Rows from block 6, named by matrix and row number. Rows with one number belong to one channel. Each number is 500 + 25 x the weight over the matrix's rms, rounded and kept within 0 to 999. All counts start at 0. Numbers have three digits each.
# convs0: first 3x3 conv, stride 2 (model.blocks.6.convs.0.weight, 288x160x3x3), inputs 120-139, a 3x3 kernel for each
# convs1: second 3x3 conv (model.blocks.6.convs.1.weight, 288x288x3x3, transposed), outputs 126-146, a 3x3 kernel for each
convs0.24:486492557573524497483515492489506467530532533539511499481497538507444528484506544456451454466505486494495479491502482499480446504504508486474495519461510515527512535519542516522519501494540514478472512540498513508500481510519500497508495464493481445521498431525498485500492454508451456481477483474529501515504491482544506500528493475513499511492516513481519477530508463513544500503503472536482508502517480517488478487464457460499495510531461510491447497535491486485482499465488496508525525554508485568450495501473496505475499484487504513515
convs0.25:510497502524477497569487479442512534479485494500510478505493496476484491506452476504511514477500455523529502499471475496484490512481496487447501491498521539518518497516511513467448507509458484541520502502500492467506524509511547503483528484522505519515462506509470540528515502487486515498526566535479510492488474470493432448514530533509529512542484477501508501505497441560531518451474495491523489501512506502508531569520500510529480476509452466505516529494467499519493536493493547523516464471527460545533478443481505495506492459480519459508
convs0.26:523498484523548494515513513483491471470490497454468491480502502492510502490507461460470475498505517525475490482510486500466494472480486527489538502465461484503490484494504512530477507484474467496508497531534571552559488515524497478506490483483491493524505520537517536532495476508505487491475485483503503554458493501470496537512485517476479484506476469504521505510543499464498514504503501485495530487462488488476458518497519546537521466465452490445430496488504535563543541566536536567545443441451461455529439441500473508500491568522466516505
convs0.27:458497503493462504509432501501532472534487479538504482476452471504506482513485516486510491484498500495542524532493516541506521538497531496532452502489532518538492507466493487476503561567534526476461538537449532538508505501507482486504495481512526512523510501521486463497492484504476487499501508480506480531492485534532514515460476499501510504505559517498527513520508523504502510486499508502517493533495504436477489505457496523490513512477485452422461486481486496544496446484509471482484512493465511538492485513465499508491500501506472490501
convs0.28:512476506496497466512520515489517504476509485477477490485490459520515502480527495501495476471462472471508459480490495491484478498517464518510508497497483513507530468473478506487506494466497516542538463530570484494510490523519493474466503495501491477526531483537504431523469532539490500489493479527540523488507513522489478552496491434477496479515527501514556516496547544498540538512502508514504460539520455500531488489487508491461466483510486497519502508486453462523540505487479491440485458486523491521471493512482490477503506509465503533497
convs0.29:482463518482494484509444521499493486487493478482463434506520519497480486497448466489540486508475484514479431464479532511497519506510510497510526518523481506497508481477524513491499527515495518508485518520510462482477462485531490462460496470413497518489537501520492512568525479501521478486476514522476478524517519517521479483438495497486477519499507499544524508506519501517480450522514493459469477454505477510468535492508566507519526503485497497480502480496498481500498505505487502507519516515531498517502514513471515512489517481471522523494
convs0.30:501491488553472508507484489516467473495478508514489482497506525507491475536500488494514505466487490532514536501544522482546543499522500514457527502467471470477518528508520481496505512533516481492516515516515541502497480513524497496520497494494480495489512515482485500505461497475458483487437479483530481483536480500543529512478495508443505505480471521519486445511477466472479498502494505483493493490476508485510515508523509503534538498480466473532528485501528496490469484515453523500487507521506486433483532542492505467509502528505495526498
convs0.31:537477521520495480498491500491508516448509564432459476477541533466504519461520544503493488502517518509507504546536529526485506488473501455499528495480489477487515501519496510486510562473486483509488474484490449513502481540508480510515494518492471507504471521499516504482488516484533492507558479501493490490489484504444470502489498499526511488527473529485516531447476520471467543461521502443475494505492511505500491529466474551490442499487485491480491541546576516468489512481488479477507506502493480513511511497527483519486473487483473504499
convs0.32:512501483493507489483478459511530495495520496483514461474485507505473485487472480497510512519532509495513498482486482462509500493514512491453488506460459509481537520505519498519530522499501519540491520540496492458432483492506506482494521494477497499485473524542502548547476493488522484483577555511477518543479495521531465442503489477490473490490475497501532524524495506523449439496499517470527501493473486456499485463540467494536502485497534507528493494484454516527495478472499506496487461527488523488514496485501504527539462504512493514484
convs0.33:512539532498479489473510529425506463434557464489519512507437513518490482492440450568535539478498489505515496484485520486453521469437471478509502496505459510491500522528510493527545482517501498499487498458451484463451524489481471483456486481512478486492555518495539459502482493481459490508504507551418470502450454505457467491514505499480460486457477529497526522480509535471529519486533450511515480489524480484484508431543525475493538509492591463471519476495505503500497521523526507551547508509494503517433497455478478477465494516483522513477
convs0.34:510488449466469495499511533483470486487481482502508506480472442447441448477486475481503517486501507516559508530507509521522490528485502475526489513511528498483515472478494480474498482495459522489480519531510550512492510525526489485503476523522487498480480517481495469463508503494542525503511526543463468467483502515500512494518479488498513470495471472530514527507540540503528536498473479449476485512475467461485478477469519482497547547492498544552520533504498457446432448439468488500513458450459497500492512491482491485487481460459475488497
convs0.35:493491490463478460502526491486497458465468500467473468515534516494523489484492494529512505501489465510512503525472506492473520480507546530499471515486476500482479463488513457486491456452481469474492503518484471442447483474503525506529536471526493494464471511503492505501489516490486512504540512490468487517492493562456517507500509517480542496468488524486489524475506529455484529521530519513534465484532499476493519501498525478463489516496507469505535477527540499491461502476554472497499536535509503511488498526486478494493471473499457457483
convs0.36:503483495496490534471472508500499489519549499501511541508487496507524500460461485502482505515478554483473530484518515509560515448461469495498478490495483523458452471497515503498519497509508463473500472465516526508509509522503490484532460496481503492533510481502537492460502468478521490498528481487514478465522462451535473466518528525494531511523519493490509483508526515509506536510489499537497505535506506498489486518519538497466517523528525522534514482512492485466488483458448494516520512530516482471546518503500549482488493517492455477469
convs0.37:489477520536492545513506504513512484559509481540496480486488502509495513465500463541531508562521480495483487472505486515495492510461491501486496493507526512545537520482490515503475468482439487489521509498555490529514506525548519516521504483489500461492473483541516510524484510491458495510526477522492492476453454510502478522468507511504519493498556477456454478490497480525520519501499471492512476519516516502495510522526513538523497468477522487487528525554549515471510507471530467487525504487489488503511477504509478496477499486486534538528
convs0.38:495518526476485484506478473512507456487491506491471468507544521490480487479489481500511524473504499472477544486486480476481503488472505478477495495516522479480524488472505469494538485527535498475531511514544495529536473454482479507442458483443508530465471489524479516542470480469475443516516475502517512486498478538465461481512511526525506486512505521515500465478491484478501493515521496518462491520530460530529493496504508462431510488473517484448514514519509496496467477451474533481472492519528505479538503527476490483497490472491495506520
convs0.39:518465495505476482526492493519535553488549508512507525495470473488513497505488501521542536518536505486498493512505481499470507508500480517492483504456480497450519485484513486491496529534541479467469542541511579561529498493511505515481521526534500522527508538533512554543518522515453486505461509482513512519501489510518538497512526524558530512536487497505507545524535523535534512485505528552530519560541516491506483453477490471489505495475487495476512507543511463461530488429458458437446452433451473419437487422491479470519466469494524486520
convs0.40:505471487485487465466506477474516507522522544490547532522490500489502497545528530435493491473511503463499489510498462550503437512516470492497471484516558503517541443464482468472511516482466493515544467505567469481547507505491507458499442499496516513557478473506483481478469491502458499516521528512519498470497484500473509529523528504477508548500498533497509521488519526501504523486540519504493549515513511515516529491499520475466526504505522486490520490518524494506482521505501466497492466502521486509474510493485480475469501507494494476470
convs0.41:458422549492465469539501523481508510492512515489508483492506516486493486516526532468463510503512491520500486530549475527525517529519526493516578502514556489527524502506502530523500497515503485503486470530528537543551515500500502467476485525500511582562467526492507559505476469466491500502528548557501482527514484499546517509523552519524534528526504563540522509539511525477478475477497472505528488480528464501483504479471501494487472486484526512510555460439500497506474491495489533533556465468464478534521477491559492521491479487503490464505
convs0.42:460524550498472520505489538468449504507489530518506480497528533511484509488484516466468466475504486473478514494461501517507478548502491494494516492506551475511523469500525426487526457474500472503533491544553473522519508480493518521523486475487475492482499487453511501470491496486460508518494505492496523526492485503444493519507577535519550528478483532533511502508525542523539574527494483487503528477521533489501447475445480473458458494450483492475478495502511493505464563514487529510485527505508482487496491472507531517470491526468495520477
convs0.43:490484514497483527504501509485519533489483503477506493507540516477482497476504494524540512514490489486464513450523535498501516455480504477459456494525491508537501536487455520525531523512501485488506527493487501470477509504496479526551483519515560517501505492445532562508510511500516509493491524540455476491471467508506500519497470492487491542513512493467494539469503473496506517509534528487468496536518513524533521517509447516488464487493506482528478487487503518514529486490518477531496517513518472497506532499537514512539471519526484490499
convs0.44:504478524498508491539561541505517491495497480506491473507483441499469478477474440487499498541479520478488494514476478506507476464466481500527531492488541456468502489471488519482504493492479519549533515489490490501455502483463519497510530494493529539528500489486474456491527502541517523558479527517545556532515499486537473475504505507503513512512520527500511580487485510495507458484466482495496515518512515498515512459461494481510558479481471469512503499519525462510539512465504493502536462502490508457502518489461546540520498520490452476485
convs0.45:511526528512479473538532538543469430547505496526515518510489503486486514513497517610560508560522521585540493463469481475511475485486493495535508495488546494526510521490497512483506505483515548552528488514550521530558475443445488497458463487446422474485510491541500519541495524497527499462500464493481483476432483450450453467469461517488470489538519515546540494544539522498519522507555497503538507486486502496463478525483463484501520455489552468517534469480554507491471514482439529506487525489519487505487474495455509461506497520495487495539
convs0.46:448485498487513529490518523491487504469531490458498494490498523475503526494517519553509497538511469495481457540548533517515512522519522513499491515482524511481532527499472520477468510480494470450469512499524477492530495489514509524473504510492477473499448464510470501536461498488483481520463516526530461494489474534534523536521498492503520506515505494469500501493489492494474529487509519507541516511490497501496521496512494502502505515512499523520493511458473492492516505534507495519465511499506488545490502517505469450497472474510482481487
convs0.47:519514489514532551496497495498523508508542534464485510519579507555565513515536474464467467461486490516504513447491512477462480486501504501522494490508483514516508488491424472503459506504492492497505442496509469492499459476483488522487493475502526547508523531498510539453570522507560555501534500489502491466492509477493481479473485500527511473524526518515499493506517478489499500508501519482485495480471536523496484529537497495514489478493468452452502453432490482539485499501505502550505536473497470472523495458488488526497488512528509528523
convs0.48:498512537493478551531511533488487494477497509532523499459470496463464508528483492485471471534496514546489514484519490549503539471512488500487477494503507551535552467472508494490510493473487502487486511492470506520491484470463520543499528549522492512491460495496557491499533495474495512517501491512527479512482482518465484496494487487503525491519535536511492512508529505487457510498539473507518512455476468490526568447467483471485511501526487522562499473533491507496490514474517497523471516516487471499478485518484477470494492448511532503489
convs0.49:458507461480485457497509485495473444530536511533543502506473504504533487492488506474490503461500494465480467506558505494541562483504480520551481503518470514530528538556516542533543483505532489462487491475474487474487520518571481499526494476513485450463521466508494487514498486501447465487459490481557536537486510511460485501482469506497494500493518498504486470491471463537495461503486512490503492521521525473524542507472504490521517500506488518517481518503476538555494509530483502537502520528477546549498514504509477505504492475492463490468
convs0.50:481469521489454497482484499496495490512478495524514518475470486478467456535503493552492511506460463529507493523483467497517470473495519500503496486521495503530490477467503498497552497498506490514518478466470502577497500481484480480486508492477468500511481512475496491469525509509495547541515505495493497478472479451492501488483492488483509504494492532494472487508485510515481488483544508471493525504546511481482453544480537494493526500487476479490491509517554485493481488490498524511520493532549466509486459493456508514520510539504512487511
convs0.51:553503472498496500472549554499483460494482487512511513507471477517502488525529527482483450475477492489510526481512527536496491533508452533485471525516490505533535551504477482455479487502459485466481545478495528517516505494514496500514497495470452454485495463523448462546520505505502489518468477493495479520554517516498490462481502516505480517517502463498485510505499510458501497510496488487460501496515490493463536511523511522518507502516481513524488501501526468500472513499472462485455502521470477525487458514509446485513490496483515503519
convs0.52:511536516480499506464455503506539508498482519526523549512560531492486492479480486507518540484542490481494457529490471518496466563533505453487505482486511458446500484518516509533515473485487472507539494498519477499489443496446462486478490513508514500509527517468524507505482502486504537519453516541533444469539510478537510521488527499504519498485498501479488497479492492514521542507449489499478488488517485493486484477472498465494497500485494509472486508520501488494465469451478478490522504491517474460490528475507515487467540473483527516506
convs0.53:503513479469498486479499523501504510537536483516546499497481525520478456507508515529515486579505493557550503508512489510529527479477485499501508479490531446469508508493486485527485522566443478507547463486492546541509493516475514462477509513527537499511509467493543493533508478465512490492542515571500492490477479491509505514503485485532488508528528457499500515486460549484490508512498522488519510476519505494487500482509479481522494486492516515555554506512499469460504515493496482481513486481518512507490467458469489476481493455496470431498
convs0.54:508511527487495526513515493499487514527510518510491467493490476491482462497512501525510485509490498500478498530500504513501477491514485502515534493528520505484489481479469448445443464465511523490530487487509454446493496522481500505503472531554503518525523546521520588567487508538471477514465480495510501512567521518563554548498478497482460483465456468479494523465510485526499493474494492514473504457488485520521510502497485493496486529522517510493507495533496480515520496532516525550516492520525491463501520504528493471499500515492521523528
convs0.55:476524472502480505471490459525478499497518498474500481490515477416469500459501475509502508497495462489496471515491472487491491510484481463522509477483465484522501509541517510496475510517482437474540501508526489501527525502531515497432480463475508459511522496558497528512511519515486518525496521489549535492547520473501473476526494489513520507491528482536461497513511495512477518512532501497493459479492446553526506524533503505475494484483503541483446555526531478542493477505476487517458524516523517532509511531433457483477507525508526531514
convs0.56:494513496533502521536471507506494520510479455477432484476482499476524498449487505511500432531519482516549533529472520515466502530497539499515507494555522481485498507503509474463457486468494474515485548551508518534495500483474492449470483472481502516541584524504497469470492494514498546490503499497476493496510508507482497498475505464479524511495495522505499531477511508504501515504524530513512536529549500510512508496502509491463462522479499511493554474499523485492492479476454494459454477448456476437469490438462499485520506497483492515497
convs0.57:493555575474467488501512511447457473472491440468461457487503510490506467509504495587552616525479480509490502512524513541501492508488520461450457515510480501501524456485493486502556518497487503517502486483455486472491490464448486478498447460507457501474486499447505508517503514494468512522490498553465479475490477490457432459495496499488492468529541591503483513523510568544507541505493533473487441518500473510494523509533549491471483496518514508476498520489521488511494455529522534527477476475508491500456515475478496473444517462500473456441
convs0.58:524479561474469482467463479526540516444500480478465513472481499475465477451469509487456503470477497514501521477488499490476460496501496484491498498503487468480509490492468477470482505501531524508532522467486474482483494537500465484453490501471494492510482457493491498528461486534471450512465435489506458529485502534496502539470480479486445477487482490541512482487527511525527523490464466516493492499478470479481470521498508488504515482533556495468490476472474464446476484490497448447545521534511513524528521577534498496456492534500444495504
convs0.59:498486479511474486506464488480500488500505492519505551521490470502478454513482493459484488483488472510495509540557570565557571439491466518521495508516489476499493484461439525493464490464505545489494462439491484472537474474502511515503434500473520490519481431490506508496500508477521542499500527522561537504498477464513521521509472493495521523543533526484474505487517540484519514489463487471483489501497463485456460479456452469459472531534501516482520465492506541481498507488528452458484511445431439457459464488473496527523489494499484508507
convs0.60:482486478473549517524522521485512498492528504490501491527489482547486482539531461490514561497501537525523545474481493449484489445441455537515510547542511548552488463506499499489509507515495501527522483498475443490488491485492532479501518456469500489487482483504459483535543513504512481491527510532459484513470530487522496473526479498503473491470457471510504479491516457538513475495500488514521504502495503491484473484542475496488489506492538518531491495506477544507513555501522504470470476489505468429524485467533523524523498506523508463474
convs1.24:499509494520538499522512485502503486478500507477534492544494490525529488519529525513487497492477499453496485469461486522483487490475510484504501509536474502537504508525496486483542481494502474491503517504522495530523485506533494523509484482467465535552514494495501490470507486494495488467520501528521510517496493493506508499496506530483480481465508494519496469504485500527524500552521512543479508536541515479491495478530495474494524494507507493496519524509522504527564501519512513535512527575556485550521508513419488476472484500482455476499483482481494516512491475489
convs1.25:474507495445467513492480502512494508544499494495514522534543501460492521506496493508500518464485512493515479494492522467481526563486499484516500445494508457512498459494492523509492576492519497509522527513480518490517505509513505521553511497520532499505515529481493488477494497514419483488470467471504513511514522524503502495496523477524530498497472502460452496450507510462465492510497479531486478515502505526492493521495484506493493483512484457515505524467506472506545461542537522493517493507481468468471510487534477518533520476492529493489495480506487493487472485491
convs1.26:468486486523508480484511527522530502527526485497502517497499484499509505519489488507504502506518494475460465494527508497480477501488494455466481450442483480486507517499523515479495535529552465455490443437458466439473500475476479470510496506524529477509491518511498527482487492530488469476536532529488512501470494480483526529499489509477494523516529509487477494443462483467497526471487507516485502493486475511505507518500502521498478517511506515522520498512496504515515495490503495504496503460495475491515492552546515498469443492477462468491496541521493497486512465471
convs1.27:486477522509487483515538518476522460456496443439497495520481466537488449510515494511480505471509508433471474518505538463486506465511521489474434499485468515517502504512508483511509569548511514505518467467520477468498511478442514501479495497492506490522492538538490531530527523490467484484486495489488507516488519508493518532554520493537461468543514493492460454487493494561508497493519507482495501454488505506485464452462483515470470549521534485484509489503464542517506550485527518504515486484477493513493472495527482476467459490476489511543513471492483494462513481462
convs1.28:509518519509489485525519493493470487528465517505521473523536540523497508517517485495498483531504497470512478487475467493529475490499497485507484504509501504458498507489469530491476539507495526500497491465490486497479493459434513495504506492457535541520499540511497524506476499496496513521506491505501493454514503495537465502473488474468509514495467504543500515546497553516521528492538571497486511499520557512470479442487469475502503467450462594491491508511492476508508482513458507489468496530523457496497477509482527502481505504466506465449502484458488508483462511538
convs1.29:511512468511536479469503494514529453488504482499482490501486494508484473525500511477482492505512489481509478488500492507518520509491461497480504521509497521525499519497489490519486493463495521507497493479481496494508488496457504499425466450435500472484486452494482500514508488485500498474440412487484480451503485483540461503513498482504517506479437509479481467503491501485468561504478477486483484520471502476481494487505500481487556524473490491502489476491457499525533496500524494476445485489509478483487492464502510541513496519471462508457497521492498473502502459503
convs1.30:453474508484505507447457468500529506464471513463483516521448517491487520500496512489472517473499476506506476490497517486508530546487502509499486528484479505542502521471478523471493502480490496468526518497495516489531471417510446439496492451470504463501501485510477513521517491513523493500497479519509497492482510479498497492484428457507487474465453474533461499502461495465462498512453509503477529517485551491412463479477510510501503479448468502478498484459474506505526492459532476438507533523568510531499530505518522508531496467500482487467495444446496500504510506527
convs1.31:486475467563483499520456511512483507538497456495476468510492512414411486519472472512519519465516516478523487462470504425486515581506526507453473437444448455492463512477511476494500555475500483485502548522456521512527496476502475453518535488531520528536501526501474532489508512543441488506505490493495508499469450518461473507495506513505516521494504470478497521491505508465497498505486466470487473466510498511472487489506486503510510560502518475532517489513482506526494475507505500500472517511504452494517493494501546511505581509486574505521548531538417494523514503490
convs1.32:493489491475491500421472484507453500500485496474472506469506509465487516525465539490512505473486493485471503488515495504519481508462472450455501473513499462549501505518501511525507560488496452471484481490451524481517536537519517515500520476465510469512491493511503497491460530472475511530415431501484495508492516509515465502528492519532485522497448470474496470512491532477484540474496513502530531511474508524512504533522516518460487512509484485493476490486485512502512479468513441449478470481505470457477517438485533522511505506491483519557463484468484475466427458483
convs1.33:506553503442500489490507513509494486493543532543528539480506496515501477513537492498543513508520514483509496505537503515513498524493494498507471490491514506490483471497509478520509490546481512531489477527500557581525495535519459503445485507472522521479495464498515488539498511472523486485511505506485491505495497477509488508477533506497512520468499515508538544505551566496495496502509489518509454497501486537529469493518500510500456538543484491510521489512484487494461463498481481482483517506486528519472509507480501503498511522491549502491498468456461488565482499548
convs1.34:542510493449495513509499503514542498476503495491505498510505552482501502486500504494483512483487508474490513540535472458518504494515507472447489511493507498510482492533512529530527484503521499512497494493483464518500544528531491492468507494465508536507468517496500535542515489506489475485468498505481439414514517474546504491540550534533523499510501494519503523469488510449457467551531524537499503510498518500518491518502474492490517492488480544484511481500544472513491468532511504503516500539495486518494484493495475515531487464528522488502494524525477464416493462479
convs1.35:460480455541493482509505516512516483489528479502522468499502476480491516535516486511496526507534557540514516481510531509489526521478499521559549463511522468520498539521500488496463548489474493502458509526517520525538517490489491487464512509481481502489495564511502541502494512489460485493520505541528490500496514491492505512515531517500520477475462466469488491527539536529516494498508509521511468510512496503522510520485496561569483520509508451522497503515483494485483479511492540487472507512478444502485482515474547500498536520469528471462455494491401500589517520536
convs1.36:519497509472493524489542566465560509512486492489524498515487499486528516455493491486513524479499539510516556472506528464460536454533552469494463523499499488458448547511463517477481518503504487495506449496501479523521469516534487553532469513525482511527477471507509473505500527529551501503533464477508491513506495486524497483541539531512516518499498498493529566470519531437537506519476497511505519524521482442489463502499528505490494460518560476480517507518564483482491519511488492541535489503468500484471507531492465533531480525548469530542528581562534541523494489506
convs1.37:471463476458490485509506484516483487477500513495498451457513505479472481443462485467504480483454483531487518513519489486499460453480525511502518467471486460474495522499474498514485442474482503536523498514471488525472456519544447523547455493472512464468517494487491471475492521470557482524518499530485505504481481539491524455531549523493486500514504472467520463493523490485508492489503541482514499519512488498555501510547473503464498500493530463524511523486474502476495466435466497502495516468480517475487538510417453508499505502494491496474544508490495523492479456510
convs1.38:502494515490503534488532514489502458497473519489513485458489476500504513501465487503498500470522501499487498505516523481527515569527519470498463508492514515519535542503507528503527512504504487519491495494512486483467476482486480510512495490531482494489504476500484452476515515470528523479514469468513523492503488486495503524475533514519512494493538499518543561452445470488459482521509483486494509472474521467507510469492493507510540509480500529460523492486542480481477515463472530542498468466498495496516502516504497514515530488501492518464566552553515490510494483503
convs1.39:485516513515496504509520482524484496553496480531506487483510511496498505460491481482516523501492479475487489510519465532495496496474517476481464531489437523503498527547534513496507506503511531513560523483509547508564527540537520491490485455462526470478527496475505516484524525547533531518521523528489496472525501467542542534466471515486482501485495486519487490525461472499474515476524512475524530456492504482509484541499559531545514500486493508506486493497473473488540514486471522484490579564562517502552475466501500524518507507492491483509485459493495468490499473479
convs1.40:523485492467465509507521484435445507490459446501557470479517477510484488501504477518536518535561489499511505473486526492467498489514488489503497528504518497500500526541480504449480497513510539531506538516490483478478530488487494485457558513438504513487499508501497471492553554531466534483497496491502497487540542543570550521487506490488489486501472492491496499557522501526556496476529522488524534502476513563477451502495490491501501519523515538548492536568555452501473468491437531502486542510483527512475513517472529537519504511498478513501493498495499479545540486523
convs1.41:494494514514518515507505526476506534493482529480514485460457488480479481484495470506515501479482486530521545476492487465485496520511480494520503465461468495486459475491512509565550444470469523529489516499487517484461535547537517513496558539502477458453490507482507534544477490513513542544499504531478487495524474512523499558498484455487444478468491523534508504491507510492480475556509468513536531501503522506533514532511530529499555528451481519548546481487488521517517485455489516494512463477499502465511487449502523503500489506502464453448500541512507514489499470482
convs1.42:464448458503477528533501513530494488498489521510509487489491445455482471508517492469485501481488481510483528517464487494519496517550535531516485547536511535511513518494469497469506513529488476513493472500515466474476515528495474487505539526498468535468477515479481513483469528556500487488470513499517495459513469485482479480514525516467453508477443485477450475456433483467474487455480507474489520504473520487522481506537499503501490455510518466458493492463536491475519455482491479478490519497498489491493478512514497525540501518512505484484496469479526452505543537467
convs1.43:527488493462439532498485523491466493457479520483506480531510493500474460513519531513486506501490527538498491529490516522535524531515518482513472503499508519495518574533497546481517519534512539509502496498514474477491498508516492517508499489516495520491521504519519559533501526494508511509520538527466510497483451499478488499534534499534481541489501538472443449445482506492473488535485504499493518487474453472482462499502491482513498485516481476434503505494523498469513489464529493510513529503497512485488503525483523533514513519484484507481485478446503499511501522494
convs1.44:513532486498492552472505540478478506481518518512488534495526500481516511478511532466511487484500521505520558541519523524521531515495511464489506486518507505514524482499473467473504458505547507539525494487509481474505496495504489492534470517558535535545511500537509508556510498526494505519469485513493488475513493507508465498504501527493521509500460474495515505470499510488516528481491508497510510512531521500500497505533512511493505479492546523535547505468551498551537504506522482490515510475500492492473477478504508544482468498464490489472522466493519527520534524523
convs1.45:494521513558543516479485502506457525526516503536500545456517488484506527500493484557558480565560455531510492486444452504526525464488484429477506436569550491541510525522499518498493499514463431515499461529508507509505494475468472490512508481514515493494497525532540525557549546436539528466499498466482488494483491499524580536475490500513513518529501500578552561519496498502499490518527465513544497525547552415449498525497506506503463471475468490504508489503534486444484464493516504518537462489454461465490446456535529493465531513505513509493488550538520519421516492510
convs1.46:483517509504485500508473506494514516516445562484476490481496551461516548520546570497466502497504547498514525507500503531501544542516484493506524485498521488474476484512498487475462494546481460530524520467475528494478501515534560585569541555531478504504500474487474497456500505516479452513492459482484479493516530533493520510486468499533504526475455518453467440471471433480442468502502484543553502492520514460483495485510470490487499496486497509465543500488509483475481525477497515534508527535513516518532509514496543547490517495483512550500482465510473483525454493493
convs1.47:471476468453494521442524540522540496505479479492483492518504531520493488567529477520505503494436479503469479541495511524494491523516499467445480499486514518493518471439476493454455512525511491500535471474488456456450469516469505492547526539538507539508527460452526471467494505499501464502507514514485506499508526469530528490466467466503500462504529497492461471507495513522504526503488530497442480497427441510501512503535498548518498483497481493492481472464474521511489524486497506550500525482482523478472540513507511499459485478483469454479485485479474465477460471519
convs1.48:486511512511450467504487504479512499496489513502507493496502534522507529487490525497502481502500503525491495487532521487448568502528549504517519504466471509532484531523509512507522496493470501532506504480545530513513454523496489510504508501538463475472531495483520516541484486498538533510480496475527511493513457461510508497493484459512497477543522517547534503530536536477509518528507523500547543485539529470466457499451520513514511472513524519436486528478520480479495467414434498476452542516512533511508568544527479514531474518496518498490484494493476459459515515521
convs1.49:509483489510474520489496534495515517512498504491487524509507533472516523496500461515476504530484517566537539476474503470490487490505531484499500469487483511495515502495506555534518514484492484488489476499491492456505536516509498482487493474466457478507478502467512527498513508520525547552509480547485478481512531506514473483544538538506514506511494520502472474487492496523523501514468479490530527497513515512469482538496534521515537519474475499489507515471517526508525447427454487468466500536533475534500490476443486515515514519479507469472509512528493517488472461476
convs1.50:511490485481481492522478468530560473501464532525493495490528503506533501472473478505534530524506470500457467500470483479492449514522437500512498480522507445464498487481496498521522489500504519495482445479468476508482457498507503455467544481457497514512507535524500522527476526462522519479515495482491504480513474465516529460494513483504529483504539520493525532477515498451501489479491527456474486505493499478444540459498513464497481521529496498519500525513491516507513483507480488487526495484470498467495525538501464470471507496513521508468505529456494496541497506514
convs1.51:509539526511513534477509507496572501485553490521506505514488491519540487489521504467449463462450489495547464524540499497496504471513518483512508502515498522507526464519492480517519516506517522525494534533527524529498527538544563552553545550526470521516501478500477518489493483514469455489487478496514523494524515516465454486524532486504522490498475515525482502490484465497467488514513518517489519495539490519529535516517526454463496525552537528489555504473530533523527504506509488485506504552480479509453479495486493541503492568515487479471538524515531567471526508500
convs1.52:519494526499518475469509522493494532484544481496522499500510483556537501572540500512532532545497520514486523488486492478506486472511459476534524496524482512512527520539543559520512537478486528525515570511507505478465461470481487497495472463465510532503487497470494486448499475516438507491466467445519495493502464472530500451521530480506501518515476503514517522488491495520495509495558538508559515489489510519549525485486478479470499519504496527499480485413489481484506483485532503500531483518489517487523545441486490490511484560536453525531526477494531518524502487491
convs1.53:502540516496484508477481495473517541504479525546529514498468487514475457496495477546498499510452467516494514466523572520520521513512504503536530460504517469484493487485475506506484509507470470480496483497518524528529494483484464488441513500456503496468492502510447495506528493475506479475500514495519564565474478468504510506533502452527518502513503497508495513503511513523491541489518540475491440494472516482467470487485502518554505502475444473494467534505521472488504467515518491505497476519513538522538503529512521475462498471497523522511514500480447486567476496539
convs1.54:517496516505482517522489497540451471527468490509477468540511535522472495517493523498495518488468465486511479508474483513470489503512494500465506512496541499528564503502529513498484490487507510550543549535522513490476502489498523475464515496482492493494517545505514524451511480471516454476536478518507511496536504502517489490525492479509522483488457483517505499500493523488487516477471517501509493495481505547521531527526543522548543538507502513492489489514451494514541499501507493485499528527423492503462491538501528550498493529499512497503508521481483514530529526555
convs1.55:498501484508487490512487491508469498499514500497525497513478504522479490504487459495494487505490472469481478496449491516476493501462502485489487490467478514520489474442446506488490495480521512494518523550500495513519473470475516506462523494454523499513499500514508530534494480494456465460502460450496472460466480490516487465495468491506506510500462509538475502523475500497498488502498521513501497483485536526463488533505476506505503491471486527505497509483481499485522489467484459440482523497509496503497500494489509496510501514457511491494502506499485506478490498514
convs1.56:524469532437408513487501506498511482480526539509529524502522527515515527523487487452501499474508479490489511520515523536508506534478497459491481483490531508468527474483467447471498496470482518497500490505449486503469483503484481474460520496491514479475489476536506480517500521535497493502484514525514509497514494490514530507514524507531544541535513491497508501450528504464489499490483517503487543521503528486505490486532509525525516481473447470425456474472475508480487513470517486471478468455477498495495502504486504506505493490493501480490496491478489496506506492493
convs1.57:488505508461487482470498503483507454486504502484502484508509511459483488471479480524521554488522518456505476484483525476486513520532562469481460501470480498503506482478511498531507495494521528529514492464491509507514491464468503505467469483476504516508515532511492480505507519526510534469507495498519506524530523497470470420460490480483486441520472479545544534489538532469471469505499466500500437531531529481482474460513507492510476514492507482500523496523544487495494506514481494534483488462478484487462532510453481484482496495526543510509512532484480543599456427559
convs1.58:471453490511460491539504481481497519491511518502510505549523523494497486467494513502504469479484480502508479492509509574544495491490493468457497476450500538486488446488462475519518479516534532531507562477504565535525545477528511482485481495500494536500514480506511503470439460511489492481520535534497546533484520550471475532524500510488498450491522463488504464521466454567541480495520488458423467467498466520542541496524514518523471494521499510473501527470510497479497524499494505468475468536507492508483473488463517545533487497533469515565488467466504525483522497511
convs1.59:497519530496545520499480511482486485460471504485532536478473497538488498481458467487436476528474475506489472507547531514494554478478517510478498540472501493495499491517472493500468458466479502523510495508499508463472470522492525529528522525498517504504510530519489501516531527513542516507513470468524464481542497507572490486509510513470494497520512475525545477543553523457526459481483472498508503523509473481472451494492462500495471523542539515495536552512485527520499501486454479512498475485506513449482470488480507487473500457473510498469488468518507479532526510535
convs1.60:506490518475478539478513505527503552530488548509499516526516513500512535450490466539499507494495506511535504522496486471469459474548468453477479509513527510472519521473510523499536516519523529472460485485458474497459494450504511508487510556555491547521519548532490484503503473481440480488480524469499540507552547509550545515499494485493493445477490493505505476513491481510545500482474516461479547487472498523526505513494474492479458497486515544487471552489529513523498495514514481559546505467469506467469499503517485532462495484490464503465488500518524508476527509486